{
  "arch": "resnet_bottleneck",
  "model": "self-supervised image encoder",
  "dataset": "microscope photos of single blood and bone marrow cells",
  "train_examples": 194171,
  "image_size": 32,
  "crop_scale_min": 0.3,
  "horizontal_flip": false,
  "translate": 0.12,
  "color_jitter": 0.6,
  "cutout": 0.25,
  "method": "byol",
  "norm": "batchnorm",
  "activation": "relu",
  "drop_path": 0.05,
  "depths": [3, 3, 3],
  "kernel_size": 3,
  "stem": "single",
  "avg_pool_shortcut": false,
  "widths": [192, 384, 768],
  "projector_hidden": 512,
  "projector_out": 128,
  "projector_hidden_layers": 1,
  "target_momentum": 0.99,
  "init": "torch_default",
  "residual_init": "none",
  "optimizer": "soap",
  "beta2": 0.99,
  "lr": 0.0028,
  "beta1": 0.9,
  "shampoo_beta": 0.99,
  "eps": 1e-08,
  "precondition_frequency": 20,
  "max_precond_dim": 512,
  "merge_dims": false,
  "one_sided": false,
  "adamw_lr_other_params": 0.0026,
  "grad_clip": 1.0,
  "l1_shrink": 0.03,
  "ema_decay": 0.995,
  "steps": 9400,
  "batch_size": 128,
  "epochs": 6.2,
  "lr_schedule": "wsd",
  "decay_fraction": 0.2,
  "final_lr_fraction": 0,
  "warmup_steps": 180,
  "weight_decay": 0.1,
  "adamw_weight_decay_other_params": 0.05
}
Rows from block 2 of a small self-supervised image encoder, named by matrix and row number. Rows with one number belong to one channel. Each number is 128 + 32 x the weight over its row's rms, rounded and kept within 0 to 255. All counts start at 0. Numbers have three digits each.
After each channel's rows are labels from the 100 images, of 14976, where the channel reaches its highest value: "colour at peak" is the nearest of a few named colours to the mean colour under the peak. Only what is clearly more common there than usual is listed. The data: microscope photos of single blood and bone marrow cells.
# convs1: 3x3 conv (model.blocks.2.convs.1.weight, 48x48x3x3, each kernel summed), inputs 0-47
# convs2: expand pointwise conv (model.blocks.2.convs.2.weight, 192x48x1x1, transposed), outputs 0-191

convs1.37:107224160129153119167097177125161140147092100140083125134132115078138105091143158158152128130139156077143108106155092191107081102121128111083069
convs2.37:117128134133115113133106038101135117121123128088128117125154098128135134138074179129110130211130158126121124193124124109099099126126046109130089129101114117127154124078094175138134076127121151125114117115131117148112114135090127127111146120142131125091132087132122109105131119107127116128093105108183110111113074118102119131137173131109112134109152119150128113155131125133108130133145126085214139128114115136131137007121172118129127109167110131169123127122255129235126095163118093110255085120129090232084131117131151159118093135135122101127100092127133127124146128115073115123
colour at peak: purple

convs1.27:121104181137095127114179118112107174166183103091148157132144162136136152134073090121091103135084121120140118137145197129123100135080123205167195
convs2.27:112088116118108123174101128122127255056131132121138127124149130150108134129134126124091120089117135137175126129102156126129132125072104129204157095148131122135144123130128163081087034151121074119124091132128171149130180107129137137104165182126107130173125117132140125125131143135130081131228253131089119126116124159110185129118128119130147150128128119127132122107161118124135101061146242144140074090131132128127112124088095131103140097153148137215137151162134127133090121116130111143147125121122129130117119026125054119133126138144104178089075175133126129125179192146117122124
colour at peak: purple; blue

convs1.22:109085095121130104113135095148153148137133133140136165109168145115165116151231146146155114128137134232083072148152134162128116105098191121125113
convs2.22:090140126133131158136115115111119148116134053117154126118116127169124129196230255131154137137126116091163138133114133141112126135156122124077120118185149157131136131118112144120136095157179152104121142134133101121116131143129133047114138047140191082153118133143147127086134130110087140124140130082134123167128143140126125084149115115131112089100125125113149152145118168201125127132070141123150214139126123149041139128172137154150144146129110088000171131037131139141127129105077124129138115127136147133128125128103123130096134121168122117130125095036141126139164108111154125120
colour at peak: black

convs1.6:144138100053135143122142137161131192087131123126210128114102106153089166161084167125160105147153104165089127135125161129111089181065093124149093
convs2.6:147135130143126121144132130096130160168111133126135113126125125130130055146125108008130112137140138102100107138131079136126093105126129095130128098118164150138121115115129125146149216086130109123123120124149124176127143132039150123119223084120074107126096049076112147121139196205134122099132111044127146101075123082123087105152130128123109125113171116133127082136111099082104091136161111134130121009104148123127166183082182114126146140124128103128144144155126116196148003140107112135088126086118114087136128174133121133106096172066130122113140118120125125129103107043150136126
colour at peak: purple

convs1.16:177154127107092112141105136174127147129216097128159130089099089138158134146116178187138138104140104148158182105112169105131117203081176136100131
convs2.16:143132186111129170127123078113100128128131104126147127142127126073129128109187120111117138135127130136101201132166128126140127128132150125127113123125130227117126116130122083116089066125130124129135126156125099126000079125032121132127123131087136121126145124133141149012120153099164128140126217128125160108122099126129117124102108071111125112129191122135128177174126135104128101203112119157151154146125041142130141125110122128127144096128131167110118118122133110123120134129081160126127133171136125103097131134078144145101128237129162129129130156089132114125120121125131255133
colour at peak: blue

convs1.29:100125135137174135141059096141129119151153138113134137057156121086124000148103115144129125116122137133137130147079091099097111166145119151129161
convs2.29:127147118095132128128116125105145132090127133136083145089125187148126125135094126120255134103152111157126138128122171115165133125123122127124116093126208112118161113149130125140122127124100114128085075112127091154123137121102131111124148127162146075131113087134112074138116140056114122080140076121125097166120135106115123108130131020131112126128119138105159117183158096095096145129133113075120123102107135252130160157146164130156127128130111255000125119117079127116123087137105106057130132122157134143091118107072129138136114124136127144105109130129131131155107142168135163128
colour at peak: purple

convs1.24:107178111135081093107154171151156143102171148119087068166127137133107128138177164148085119144071139123093139107123115136123104241169141140146131
convs2.24:127150128117089029131144123147124173147124058072090166144144126170132099119124158129107124142115131125229148133132136131174129118147138128098129165108124126121173172112137111106098097103156141122118131129122131126136164255192128126131127150167091139131132112177129127076127089100158128099136062130140125087113092108138165125155141135182136139128177128145127088121125121226128129201133134105088115120131137127134138124255127162129127066114154125106131180127115128126150127172128127205114133120120136094124168151133131140126115047135124105144110127125013155134149125128121154109
colour at peak: white

convs1.36:141120164139191201131144106151155114079097113135088111122073147129102081114139119127162106139150106172099099109118142156135093126159049130174202
convs2.36:137086125128130119125238141143124122091130120142142137175116143123230076128110126128122126147123116126199103139129129127136176127115088106185139094121132074090128119152129112136127146112114128110134119138129140133111102127125122136127149131133221119112128136131169109131043119135056137128000104137059112140139095130126128168128127129134089146130125138088131125165140126158131128136166132127147131210127123106131115131133111114057128131076132111133069109090127156127153131191201147119110116122121127135153125132112197216115106102128118078128189128146119133121120122129084130116
colour at peak: purple; blue

convs1.4:181166111175159171110087169137119101129089108097128180104050121142118121147135104153128130116109068162137167182146206117122100122139096149136084
convs2.4:055173143125127188115202159082130144131114116191133108158137117138163077108124113123142153117108127128133166121131124095105137129158161130143177133199111026113228120099134088131100125151102138120126121099098145120158114142133104128126133128109123130055128125104131089096130128112255169140118136097177189129177094124126075140133118117126121103102130147132153138119129066112141225123051112128133109121149147122025143157166145097134126127109129169115133123126152128106121144108149128136115131123128117154114130136128097150132130155171119148148081145122138124131144111118119149124
colour at peak: white

convs1.40:138122177160145141172128163169122141161147151156110172255086116124158096169151113149124124130177135110152132164147103157138131121161108141126120
convs2.40:120134060131052129071108117126133123138128133129079077127000113132133106069060131089128129120131120128148109130208128095112107131122131129126112124116119122148028118132129121129151142129114129121087095067160116121127125136106130212124126098127062144126230124107129121127078123133109126146150127115107122131116142125125122126123059133100140125113118130130068152127114129133132042113073138125089131070136085126145116108153065070119126155183126083049124126116123129126125136123127145110093176147078211118071128060135131128123130117128130128151121133127127070146128013078127091125
colour at peak: blue

convs1.17:185126176087138102130193075132143099095154136121107117106162159148126127020127137125133120139130084100147156084119133127115150151047128141166138
convs2.17:126132183124148137127119120127126173130125127109116171133129056092154076127129128098129125093115127120081110124129133054124123112183125160118140163129135116129255159121135129130255091102149137072128113114133146130128129126139128156162128153138124138145142131209113114125092157167130133115066206139128169116093128157122134122167122186091104119127123128129129189134132179124129122138185121148109137125139140138123130128126131120101130137130134125109103138106121126130140183143132138127127125116028129118058151165168105000149125129147131098134245122128138134123129119138196129127
colour at peak: black; blue

convs1.19:118086113152169111098058162158124139121189178188128143098133161124105156084166152152120095118154058125153171133161125085142131121113111096128062
convs2.19:086105121126111178113126171149125121128116143130128135055120076106130081128128067131129125130110069126163125101104122125153161115147220132126120130131122128111130151077126092121123180098168116146151131135090131093061000129138126122121119050139057124084140118089145121129129101138185168134221138205133143139127129126133145123114058162115114107142127105136141114042141127160140136181123114124127126124134089140098128168116126117117125152148133078098130109109113092063156126127129000158114129157112103127154158116128087128134126129134128183106143202090089123066123129114128172116
colour at peak: pink

convs1.12:143107139136072163126077164159165182136131150177141116147062085088106096051159114134148093132063120137148160106129081094111109108102095135147107
convs2.12:121132078132135071124122082108129147175136129130121127104233135143145012149141123140135134128157129119151127188130118127163116122125143100090208135127075106135063107118126128129141255127111118128158092136126179154119103247164136124169014080130127132130135122129133109129127120117130144118146162098105128059115120150138131118128138130130141125088150176141124127127188125147134125122125120144139135170138145126126117120088135172116156119128114127127125116125167092135118128119128178069138125128100132111098084136134110065126123122094127131130152106133191117097100183118151136132
colour at peak: pink

convs1.3:180151123134159146129174124175167209110127103176130099097094157131170133189157113159142089128115103103112090103140043130105133089170102121131133
convs2.3:125119107058134150128121157125110132119115128131109115122135120125213099129132131096130130141132139142134138120106113212131118128117255124120145104127123117123105107168127111129105127130114133097130132123088096082130144118114121112132122125124210123142122134179160127097102091084155177124100120117127016088152122127123240130165000109092134173112116127150118129129135129097141105101124130125121120158122129064143125116148126130116094121126132134127106131135097157127131121166124124130121103131117130148128130140108130111132122133132139127130126046116102143207120124129114099138
colour at peak: pink

convs1.39:054103155109075156143144127157079160162119167125146100077072097147128139118111108163139096105145132116122054110153154155112123158126175136106208
convs2.39:133096119129130121195119119127197129177117141229102131053089152137134112130150104131118126100136126135143134134111111130150093102131088139121140131157111121147128064163130035154201128126103147124110133101121129136123101121127017151122122205129139230119117095136023155123130097096129153119138116255147110122151067127121127124109120133127123087090116097139133120135151087126122157125133078178132131127100125122119102113114134201122068197124098174128119100196101058128123116122129124128131126120128121120142150170124129116066097099130137128076126117151125142132129118146147166102
colour at peak: pink

convs1.31:145146100115130172107128122178196134105153162142135120074147097142105148129169104127150160139096117214151088152116220126117108108068151161135117
convs2.31:063115100122104148128131111091122089067122052160146137129116127130111159127136132126174128132112086133075091123127090135131127137131133111131124123137128127120117125140139103085127128114136124107134130182134211122062151132128126111000130128125093165126121121098139128191113059107136120137133111131068133128066255115128096128099129190200128127124110167123208145124126130123145149075161127140120131126132145104132255129178118061125129127127134187094122165125129153127136193130115125096137104086130103122130082127149099126154147127132143151087145197061139126131137151048128119144
colour at peak: blue

convs1.34:108134095139145160115132133165227139137156118140143108090178069148117138137164138165109154123115135141196125132149229109131129160175094142134146
convs2.34:135132162037116222121179083133101194127155117054128121125135139155139137115086106106121155161091124110133127107124137137128130137091128120121094139128123128131129116104112163122139127110120060131138127125127137118130112123142127137123126127126117117172120112156107138000133116126098103086041122143093062101128171115107113157162034161097200121136121133133133074122140135137147138115156128127110117111137132217067112139134123136132140115129139239143125135108108109132138125112097113105191124128145112110126129138118127230173137139117126185104173138127113146150145129146168141127
colour at peak: purple

convs1.18:097133119103182149117139134138205155114134157157134082085132113147092128126150126142136130151094164171174118125107242147106079133155071146134114
convs2.18:140126152073118122131121121126129129074126115078139114112121120089182081152127122035134130129137002133133106139129021122122115110124130130179068165127128085127040108117127085093209082148122116128104130152129130137126129128078151122122123126111121118192123137118115141114130124120135125124123089130128071125130130120124129105114093118131122107155156115106121213119118121147136125090160143095133144119133101133123131076146128126129118075220126115104052123133138130133100129122121124104100107092128131123092130121129130133122150107126144107135127141105159190160130143131000057131
colour at peak: blue

convs1.28:089134138157121192082092143153122110115092111154113117101202187166119121126144081106136101149144097125092132143164171099104113107151046101187147
convs2.28:155161121123185180132068168132149125137145131112083136136122169120127112134127138117127132179124119118048149149109127124131122136126119137046146097086111079128123127152126117152130111132154129156114127134095128171129173108130105134172154127135026111167109118150063124118128157045126086121153128101154118063199128133076129114128128243119143136127135134134130111129138201122119123125114137113115133130083156111137125128112139112174089126000108122116129124119128109165089062130066129127000141127124129127185096132118138121128070129113119120107118036092140129088113130128153129121
colour at peak: purple

convs1.44:110155170077131132172061151125075088124095102139127128195102189089127132142088103135123105144160080144131120097127139082146167076130194143142104
convs2.44:113105131120119166121122100192128127156114127129076135106121128112122130139110130123143112211147140141087110069136119124144142109128112059079111126123163122125164116066110127115122113088168127105126114135113064125224137109124126144109117152128130255099126174081127137076096131127103183142139123086106162050124127117106121091079128131116135130125129128118099108145096105132148130126127120126136129138105131130165130157079124045173133107153125121145119128133040020083138142128133136144132105130117140170255177093188156162125132098127135143115110170138111132090130078190133118124
colour at peak: blue

convs1.10:148136134133095123084122116147116110155096130183169162157045148061116112124113103144138153148132098121147122141110125101104069130154232126149072
convs2.10:142129162130127109123075088154122127124122126131114105128114130090132124124152135069128105171164144121133114109079096119130129062121113122134125132123123122129132137163123117125132220130221123073118132255107132140127142140125125124123106116105132057114117133141120106069120119119096142130126155100151161087094152100125161116135096072144094125120109127121129130123099143116124093128128127109127125239132131162119208126129135128151113176071107031124098108100088189123145060170155126056134099125108094132130131095115100132095175164123014074126060136097143137127110160096144126136
colour at peak: purple; blue

convs1.35:103097098201121168176065136105081130118167091114144107094149129117147158119085108144186150101105152097097082105072163141176108176119137125144095
convs2.35:134125116070140108183136104117093113136131136116175119000098128107151129137119112120128101100128152125156097187110131139131121092067108138128134113121150116116122066117060132136047128136050123127068061128095139114119117109098085138162164126144080151120113098136094128147070136135121126104090126132115100142174129122108103104160103188113122118076121125082135132160085126099067120128123123104146131172121110042149124126105148098116113125127113118128111117122000126151102127087124176118074131152113034109103130145105122133138119092135091142146102143058139103102072157159104121083
colour at peak: purple; blue

convs1.33:126130159114119149131127127140126109156112119092103111142123143147118128133123131143133150106144136136137148187101133142108107142135255156147104
convs2.33:175131226129115110143110157125130166128114110127132245147122114105117110128145154140130122093142092127146127129111120125165145111132130127102119092131176133130124162236199130115128097113125121125114109062086129089144127108189128130060114174116148130036129135124123131128135128129144136159145128129132125132074127143127115121120117105126127126131137151135168131123137075228140124131125073104225126117128059125132126133142086059123129126109114178127177123194126089141184122077137124156137125141187058205135140130083117128194128204181134129113130087131134032123134109125122128092
colour at peak: blue; black

convs1.15:087116160171109058152187140177084146112155086082086123170134107105093117166114143098135046160104121123101155136103116130131130154116111106156068
convs2.15:124113087129128128255111166114128127128152128124117165125255146030124138146108116119145128129154137121146125126085164168165132119125110145101135157130132101127148115127130070125100146119126112254135178148128088118126131128111126129129124082125124126120148129087129091124000154128127126120134124109079134124126074141139103127067124132112127103108128135158110122157133129091138134064146137094176162144121140124100131132152126146132127077132133097147129111146128082130123124093131126154107127140081111184113147220104149116143130124125049137099185130128138153105124131118102127126
colour at peak: blue; black

convs1.0:079131137124179080059103162144124129151137054147114118150118110152106144135141132138131138152046208139087134121139116143129118137183097125055131
convs2.0:073094111132076125115128144112164131129121130132105111128116138128146112110134123141085122211125119128182129132115136060122130129130168102135128126125136110183165123121129101131128125119138131096122133123124164129130125127128120088115119086128102130128137132126125124141117128000126138121124130132137130121151082132103138095123160088118086126120142113110123100073000137134129129128124112137116114100128125129129141152130122147129095079128100229124128113086131171103154129130181132126120087122110127145132137064045136135063136127108107080129160115126126109147118130114174115121
colour at peak: purple

convs1.9:122199118124145097113080139139115212111124163122147169097115106134122124150172165126089151145144132130136133086128037056177144155122111149165127
convs2.9:022128133127114129131089110125119128171113182128102106121124139132078071100151097104081134105131182122139132130141149138123112133153000122120129090130147086135138107126131117134120125121136117127139093200090126124112136120050113161139128129118138134135131124019047123129129138121125092112076147150111117033111128120113128112102150000105116132115075106092115125128111186133124130126123115105155144224116164182143134126151138164178115125151117122140120108093117094140125131116077062168135130132181132148084138117158133095120110171136120131108109127109116112132098123147176135106
colour at peak: purple

convs1.32:122072145066163118138132151148103163126199197125102144136116175169142137148101123150139117128112155114119157124147126111095103083140190192120204
convs2.32:097135084125090186074172127069028128118114130115122138104113121088142124125127128127117103103125131232201102133089132141146138129142138130116127121121129121139043121189134126134136124132133159121116096110085137122120157147080109110128130156108130106172179134122123122000132136134130129136142155051103146129100128151133129136194000116128132134093128140133128152123129118132144143153125115140098116106141135084134124093168114110121118128124139125095106127136102132146119176158136189114122072153110126122082153109123091083122130116084125175131103094176123160133134127129115150129
colour at peak: white

convs1.41:132131124068139057142134142100081152112106110123110148076137145141104171098079194160110177152091112179137141113141096110136079194106125175157148
convs2.41:150133131054119134138135116122126255129097117123242122132100157093127126112153187122126117079120122124122160128190165166111128099131134129124129107145124123072123155148075131127170144177120234038117139142127143112128178221185126059134111150089099114096129133169115143141138153128066134125132128109161111128153149131126234183145138119123123016147129125138127121133155201125123187116129127209143167128128109113128129123092122139106127129097161134100131129128151119164125129123123126128123067169126128136126112126120124128122127136159128130118118132126119113139117122139135141130
colour at peak: white

convs1.7:083110171143124139136135103171136104128156118134106123149112255157147094097129134127144166127144134120201099116133124117180118158138105107126108
convs2.7:131114116086149125109091108150122135029129156131137115111112118123110116123127129152160172227131135255122120112123112123124119140220123141128081112117137175129130133153129135122107126124129129090145108125142140119132106116112099129158111128136091128146128124129146107250141087140119116151129090134094145149129109133143071161127185132128162173122115104112124066129127073104169126092198124142129144080130147097255088120158119083130127105130142149140131127115146118120126141148099139149126108093129118203136126171133205061170129128128200131059146133147128142091142129133171086129
colour at peak: black

convs1.23:096137110194121061128009104139124127127112130083100141142190134149122157137132072122140143097120099113056136140131134106130156158134100109100119
convs2.23:114109133120122133169119131118124117127103129152056125169144127136130188125127088196115110139131126128129129087130174106130110169151206082075130151126143113170095123133066109133087122097102135131129117107125110134255172132098146128071107134126093174131109126126124151122117167126138125123132042118159128090122123165148060131092131016132139126116095146125139125029147065135131134128108122112125137097117131120148145133130078134147135141074107127175123125142187119121166140112101102144172124074115129142079100098123139158129126094084164169125126255180142125127069136130127096090
colour at peak: purple

convs1.20:169074115103160108120152123142085066112203108116091125166122129129159150140121136159080170070169143171157131126131149154089136130159197164117084
convs2.20:135079129128093102166118104176123166121131118112099114143168136152113128127125118118109153112126094129100132143120110117126091127128128131146114121138129128127066098158134125131113025128123134142131094160133128128129139131121132125121219000127139128132100078125125208120112130163128055144118137147126134072000097111085125130081127129128125128102133101009125130093156142141125120148137142136108129153128110129159116128059161119098129126137127125199132132130119129150093117127116100092164133123134147115128127127184120075162181134119140070132138023127169126125078102128127153122
colour at peak: purple

convs1.38:127116080195111124093083095117068145143138192187151137090090095105137104153119132169122116127135114167139140129112164169114089183155052156125139
convs2.38:119084127128161087136127133091086159129127126083123093163130133072119158115121118118128126126255131112125103098150178128193128185130126148133129255130128125138127129087170122125172135118151126133135126094130126152129211133102143137128141108120122123125125130141134120128114121149134121134190123113153125146128134125134102106159126116125128154126124131157059123144127127130128076113130132138142163127122131128097104130132128219114134156255129132071126133122151129145116139131151065129129099131102128121138090113139148126128123074137127137096200128182136131128127127069161129155
colour at peak: pink

convs1.26:105169134107113162108139157138125164104180156161154077179143095076113132125134108142107110131129123243115145118075176126158159145129098112184113
convs2.26:125135123122124155107128135128130139127153132129129174089132060128042099255210124127124150128129133131093130111131062124164129131072093133152154123108143124123130181110086136115141125114171105100138144117114125023132088255104118088141136122142121194150155154160161148124166118130125027071119118118119060099111146141133130125112141130129131168181114216135124156125117145143105119131121136138136097128115128132145111125113128137187131107145118133157112137156118122096144131145114147125122135144000149075123156168123132128162102134134165129131135172132137116160130183132129129097
colour at peak: black

convs1.46:132173130091093135098108134137218132156128125094101126069196100131153121140122194130129137122056130140101125114175051124155109142157092134139134
convs2.46:195141104116138102090148120129124110193129135134074110133134138124132124121119122097149126157129166141113126066128127125075076131127145125140134114117138125084123165151107126154146155120152137113104126116095128109133126057137133058131050125113109204121109127126110053092130136196126133117170113140133135096131126075076193128087134147113144066118110123075119094128119143023114124101125120134129127099119151221100140124128151050076092130118125138255100144122145149078140128123084132215173101135142127141128129104123128121140117121103135050038137108078080046143118134130100120127
colour at peak: purple