Weights of a small self-supervised image encoder.
Training: soap at rate 0.0028, 9400 steps, batches of 128.
Data: 194171 training examples, 6.2 epochs.
Rows from block 3 of a small self-supervised image encoder, named by matrix and row number. Rows with one number belong to one channel. Each number is 128 + 24 x the weight over its row's rms, rounded and kept within 0 to 255. All counts start at 0. Numbers have three digits each.
After each channel's rows are labels from the 100 images, of 14976, where the channel reaches its highest value: "patch colour" is the nearest of a few named colours to the mean colour under the peak; "top examples" is what is common among them. Only what is clearly more common there than usual is listed. The data: microscope photos of single blood and bone marrow cells. In brackets: how many of the 100, against the usual share in percent.
# convs1: 3x3 conv, stride 2 (model.blocks.3.convs.1.weight, 96x96x3x3, each kernel summed), inputs 0-95
# convs2: expand pointwise conv (model.blocks.3.convs.2.weight, 384x96x1x1, transposed), outputs 0-76

convs1.51:075121102130127185138200126118118129130151121108129121132153120141126124129075131135131102164113045143112121126116126136113134131124082092151150151105111205127122121072135160132133099116132125123181141159139142126108102141133086118108125124100147125125141138157138135114132125129138113110
convs2.51:127127129128097125130123140130129128125101133129119129133121152124104173147128130129124129129155128162093129121128125135170151123148122122131128124130123084149132145117128109099134125129110110008100128132106128127129126121126126138
patch colour: white (60 vs 24.2)
top examples: cell type: lymphocyte (55 vs 15.3)

convs1.57:099133110175178128104150114083116150167135127109130106162119093186130128124134134104079090120097127137096114164095156125119150156179120113103124110159104123143112125159151090128171110152128132159133119111151101114102128098112140128107131114102124138095187138099147117109105105129137152122
convs2.57:073081121158185138143137127127141139128100124099175130136131125128091131124136138139123126131136126129121125145138113073125128066127127133117105128122185062156119127128135104114108126152129077093128130154135128197122127120121130124
patch colour: blue (43 vs 10.4); black (28 vs 1.6)
top examples: cell type: lymphocyte (50 vs 15.3); smear: peripheral blood (38 vs 16.2)

convs1.62:150118105146134114106111102120123128107118084127136133124143132141106177103056142220126147144128142150103144194129127120129131133125123134141139108112133120125127136123095141116099110122126135113113104130193132142119152153130224132133122148104146121173120134119135148127131133134103110131
convs2.62:112127132135143135131154158130130139126125124168121114130129128112194127143127133127132111128127124129191125151122129118126129125120126110206127129155139137165128108133123122130140130125130126122122133149128124129125158123129122119
patch colour: white (70 vs 24.2)
top examples: cell type: lymphocyte (43 vs 15.3)

convs1.19:080130146130128129191101126109107170184189149126133111138130146123112106120122124108140181138103127129140152102103117154097131117086152112115117131122142176127112121092129109093146112113157112152094143142137126195136141104112125104136103109128131116155122064137132082127116112123114146117
convs2.19:128118126111080114086134127105136183156122131143130121131122128148112119116134126140137124131125125132130129131130094131217097127132126129105183160116128111138148168114131127136071126086177112112123130123123132121123142181146135081
patch colour: black (56 vs 1.6); blue (39 vs 10.4)
top examples: cell type: lymphocyte (34 vs 15.3)

convs1.23:131117121115128157131136131133131134117167120118131121124189124117106121130125141161122127118123234119146123141130111115126110133113080115160121102126146185118109129105133158132119115148107122138090099151121144137099117102144138097090127158158134134213127135155125098140131127104151176108
convs2.23:121120130162130124117144130111088114095119104129128127129121119107123125113121097128124121130242127129101121127112115093121046132120127117114123146096126128120130126176110130123128111121107099127126095094124129119127102114105126131
patch colour: white (86 vs 24.2)
top examples: cell type: lymphocyte (47 vs 15.3)

convs1.18:134125105147145124136185108133183120131137111117107162118100129142116116123128132255107138119137117116148133124125113135132136142106134143120130131123133112122150132117129115117159153186146078140119126139148147134111119133119110107124138126108108112139139129142115099100131124130169129121
convs2.18:130129109146137163113132124154127131129139125144117130125125128128148111160115130125133119111162105198139121090131104127145133126142133122157146125141103118129136158131179128124140132128132126107127127128139130133112098140114152110
patch colour: white (64 vs 24.2)
top examples: cell type: lymphocyte (41 vs 15.3)

convs1.64:162131126198101149110150105092136169123065125108118123132137090196119169103135113132139117116100146147113133144141163149147109097159142107133121117132134152112094122177168160102130131136127187125137112113149096132130125120104112094113105153157143112125139160092133137115148114116096125120
convs2.64:135127139128128111125129128128125129126128134121128102129129128137129120142121132097129128128089122127132127115121113131119099157125101118118124154126137114084129147136129123144117099129128142131138123174126126167123114128134126125
patch colour: blue (50 vs 10.4); purple (40 vs 19.2)
top examples: cell type: lymphocyte (50 vs 15.3)

convs1.83:039124119138119133138125142118128135116161104112112094127091117103129174161164100146127132135124173114125143146103128137119114154129087123180131123129121107109076140136114175110179126125116136120127182124113134114142110142119148101097123127126132111206160128133121092093124134143118140115
convs2.83:124126128173128152144095154118141144110088128127134133124129128140131125117111156130110126124136126098140130141130129103135136128142138123182125144131128148143147123143167162118144107126133131171128104109127129128145135131128130078
patch colour: white (71 vs 24.2)
top examples: cell type: lymphocyte (36 vs 15.3)

convs1.81:105127104132110121097110111110106221164109161132127108125115101126118102132158120113169163119173124127119121134139123124120106094083136105130145142152139147094143087149116119119113110152185122132135213143117115121127112132121103116114146108129148111152084155153133107133097151137140109106
convs2.81:135122123101136129121127127161129193141122130141145134127120192103126119138160123139146126129128123121139057127251156135127110127134161133128125100132112099139146043126126127123132132116137109128138163117123135128098136109153129123
patch colour: black (74 vs 1.6); blue (26 vs 10.4)
top examples: cell type: lymphocyte (36 vs 15.3)

convs1.20:152132134107114150094113118121140110124108075129116132114131107120096113111153136151130130120109151137157086128126140129112089142108122066144127134127175153122142142106147125123088110130138159124141133103144108139111132115107096137131153131188138109248148123158133136109098161108127129109
convs2.20:127127112158131122128129130130165122129154128125128119134120147134127132126125098127135122119129127152088108141146128104116186131127118152196126131129103127202131148143094127129139143118128110119104123140128180124115198151163153107
patch colour: white (49 vs 24.2)
top examples: cell type: lymphocyte (41 vs 15.3); smear: peripheral blood (36 vs 16.2)

convs1.54:129096124137150126115108134116098119150113121144125126063120124151115155140132106135097133128122110134136080109129123115109117157104143114130114135128191110139210108102161121156084132156140072133140127148144140122058131178150136108130133105102141110157114083158119102138129123126139125088
convs2.54:126126162139123121128133143135105129136144134132125122128107128127101127076131128130143118128132128134133132166155125252131129101132130170172125128136125127150125123128134131119131126129135118125129123126132124101155102142128133128
patch colour: purple (47 vs 19.2); blue (36 vs 10.4)
top examples: cell type: lymphocyte (34 vs 15.3)

convs1.24:121122122120150167116132148120174131112161133139109146116059132120108133148170116045129127132119184080131110115117119132132143136107127108140125129122135206088152142117131169112140139130129115112133146122115113129129158166136129142116140179071109120136137113120162138129116136119159108091
convs2.24:129131132109117128126108085169167106165073122124128126126120127130121126140199167127124143126181127125126128131125130121118118135125121128082120132141166129139104124095154217143125131111134127242090130130128126128118156116135128108
patch colour: white (59 vs 24.2)
top examples: cell type: lymphocyte (35 vs 15.3)

convs1.16:110127139126108125129114141176110120090157147097133136083147125166118199133129115169065118154083138136149132112129114121076149101132122153128129143126113115100117115147114167091098133108091124113116097149135135174108157137148067170116134135117142147140169128101124141109108128135114114107
convs2.16:114112105128130127113140113125117111146060128118134116131128121126165125127123124120127129131126133114129100167117127128125138096125129144129129121114131105131129150138195119135110132099103201111137134122129132125129160125126127144
patch colour: purple (44 vs 19.2)
top examples: cell type: lymphocyte (37 vs 15.3)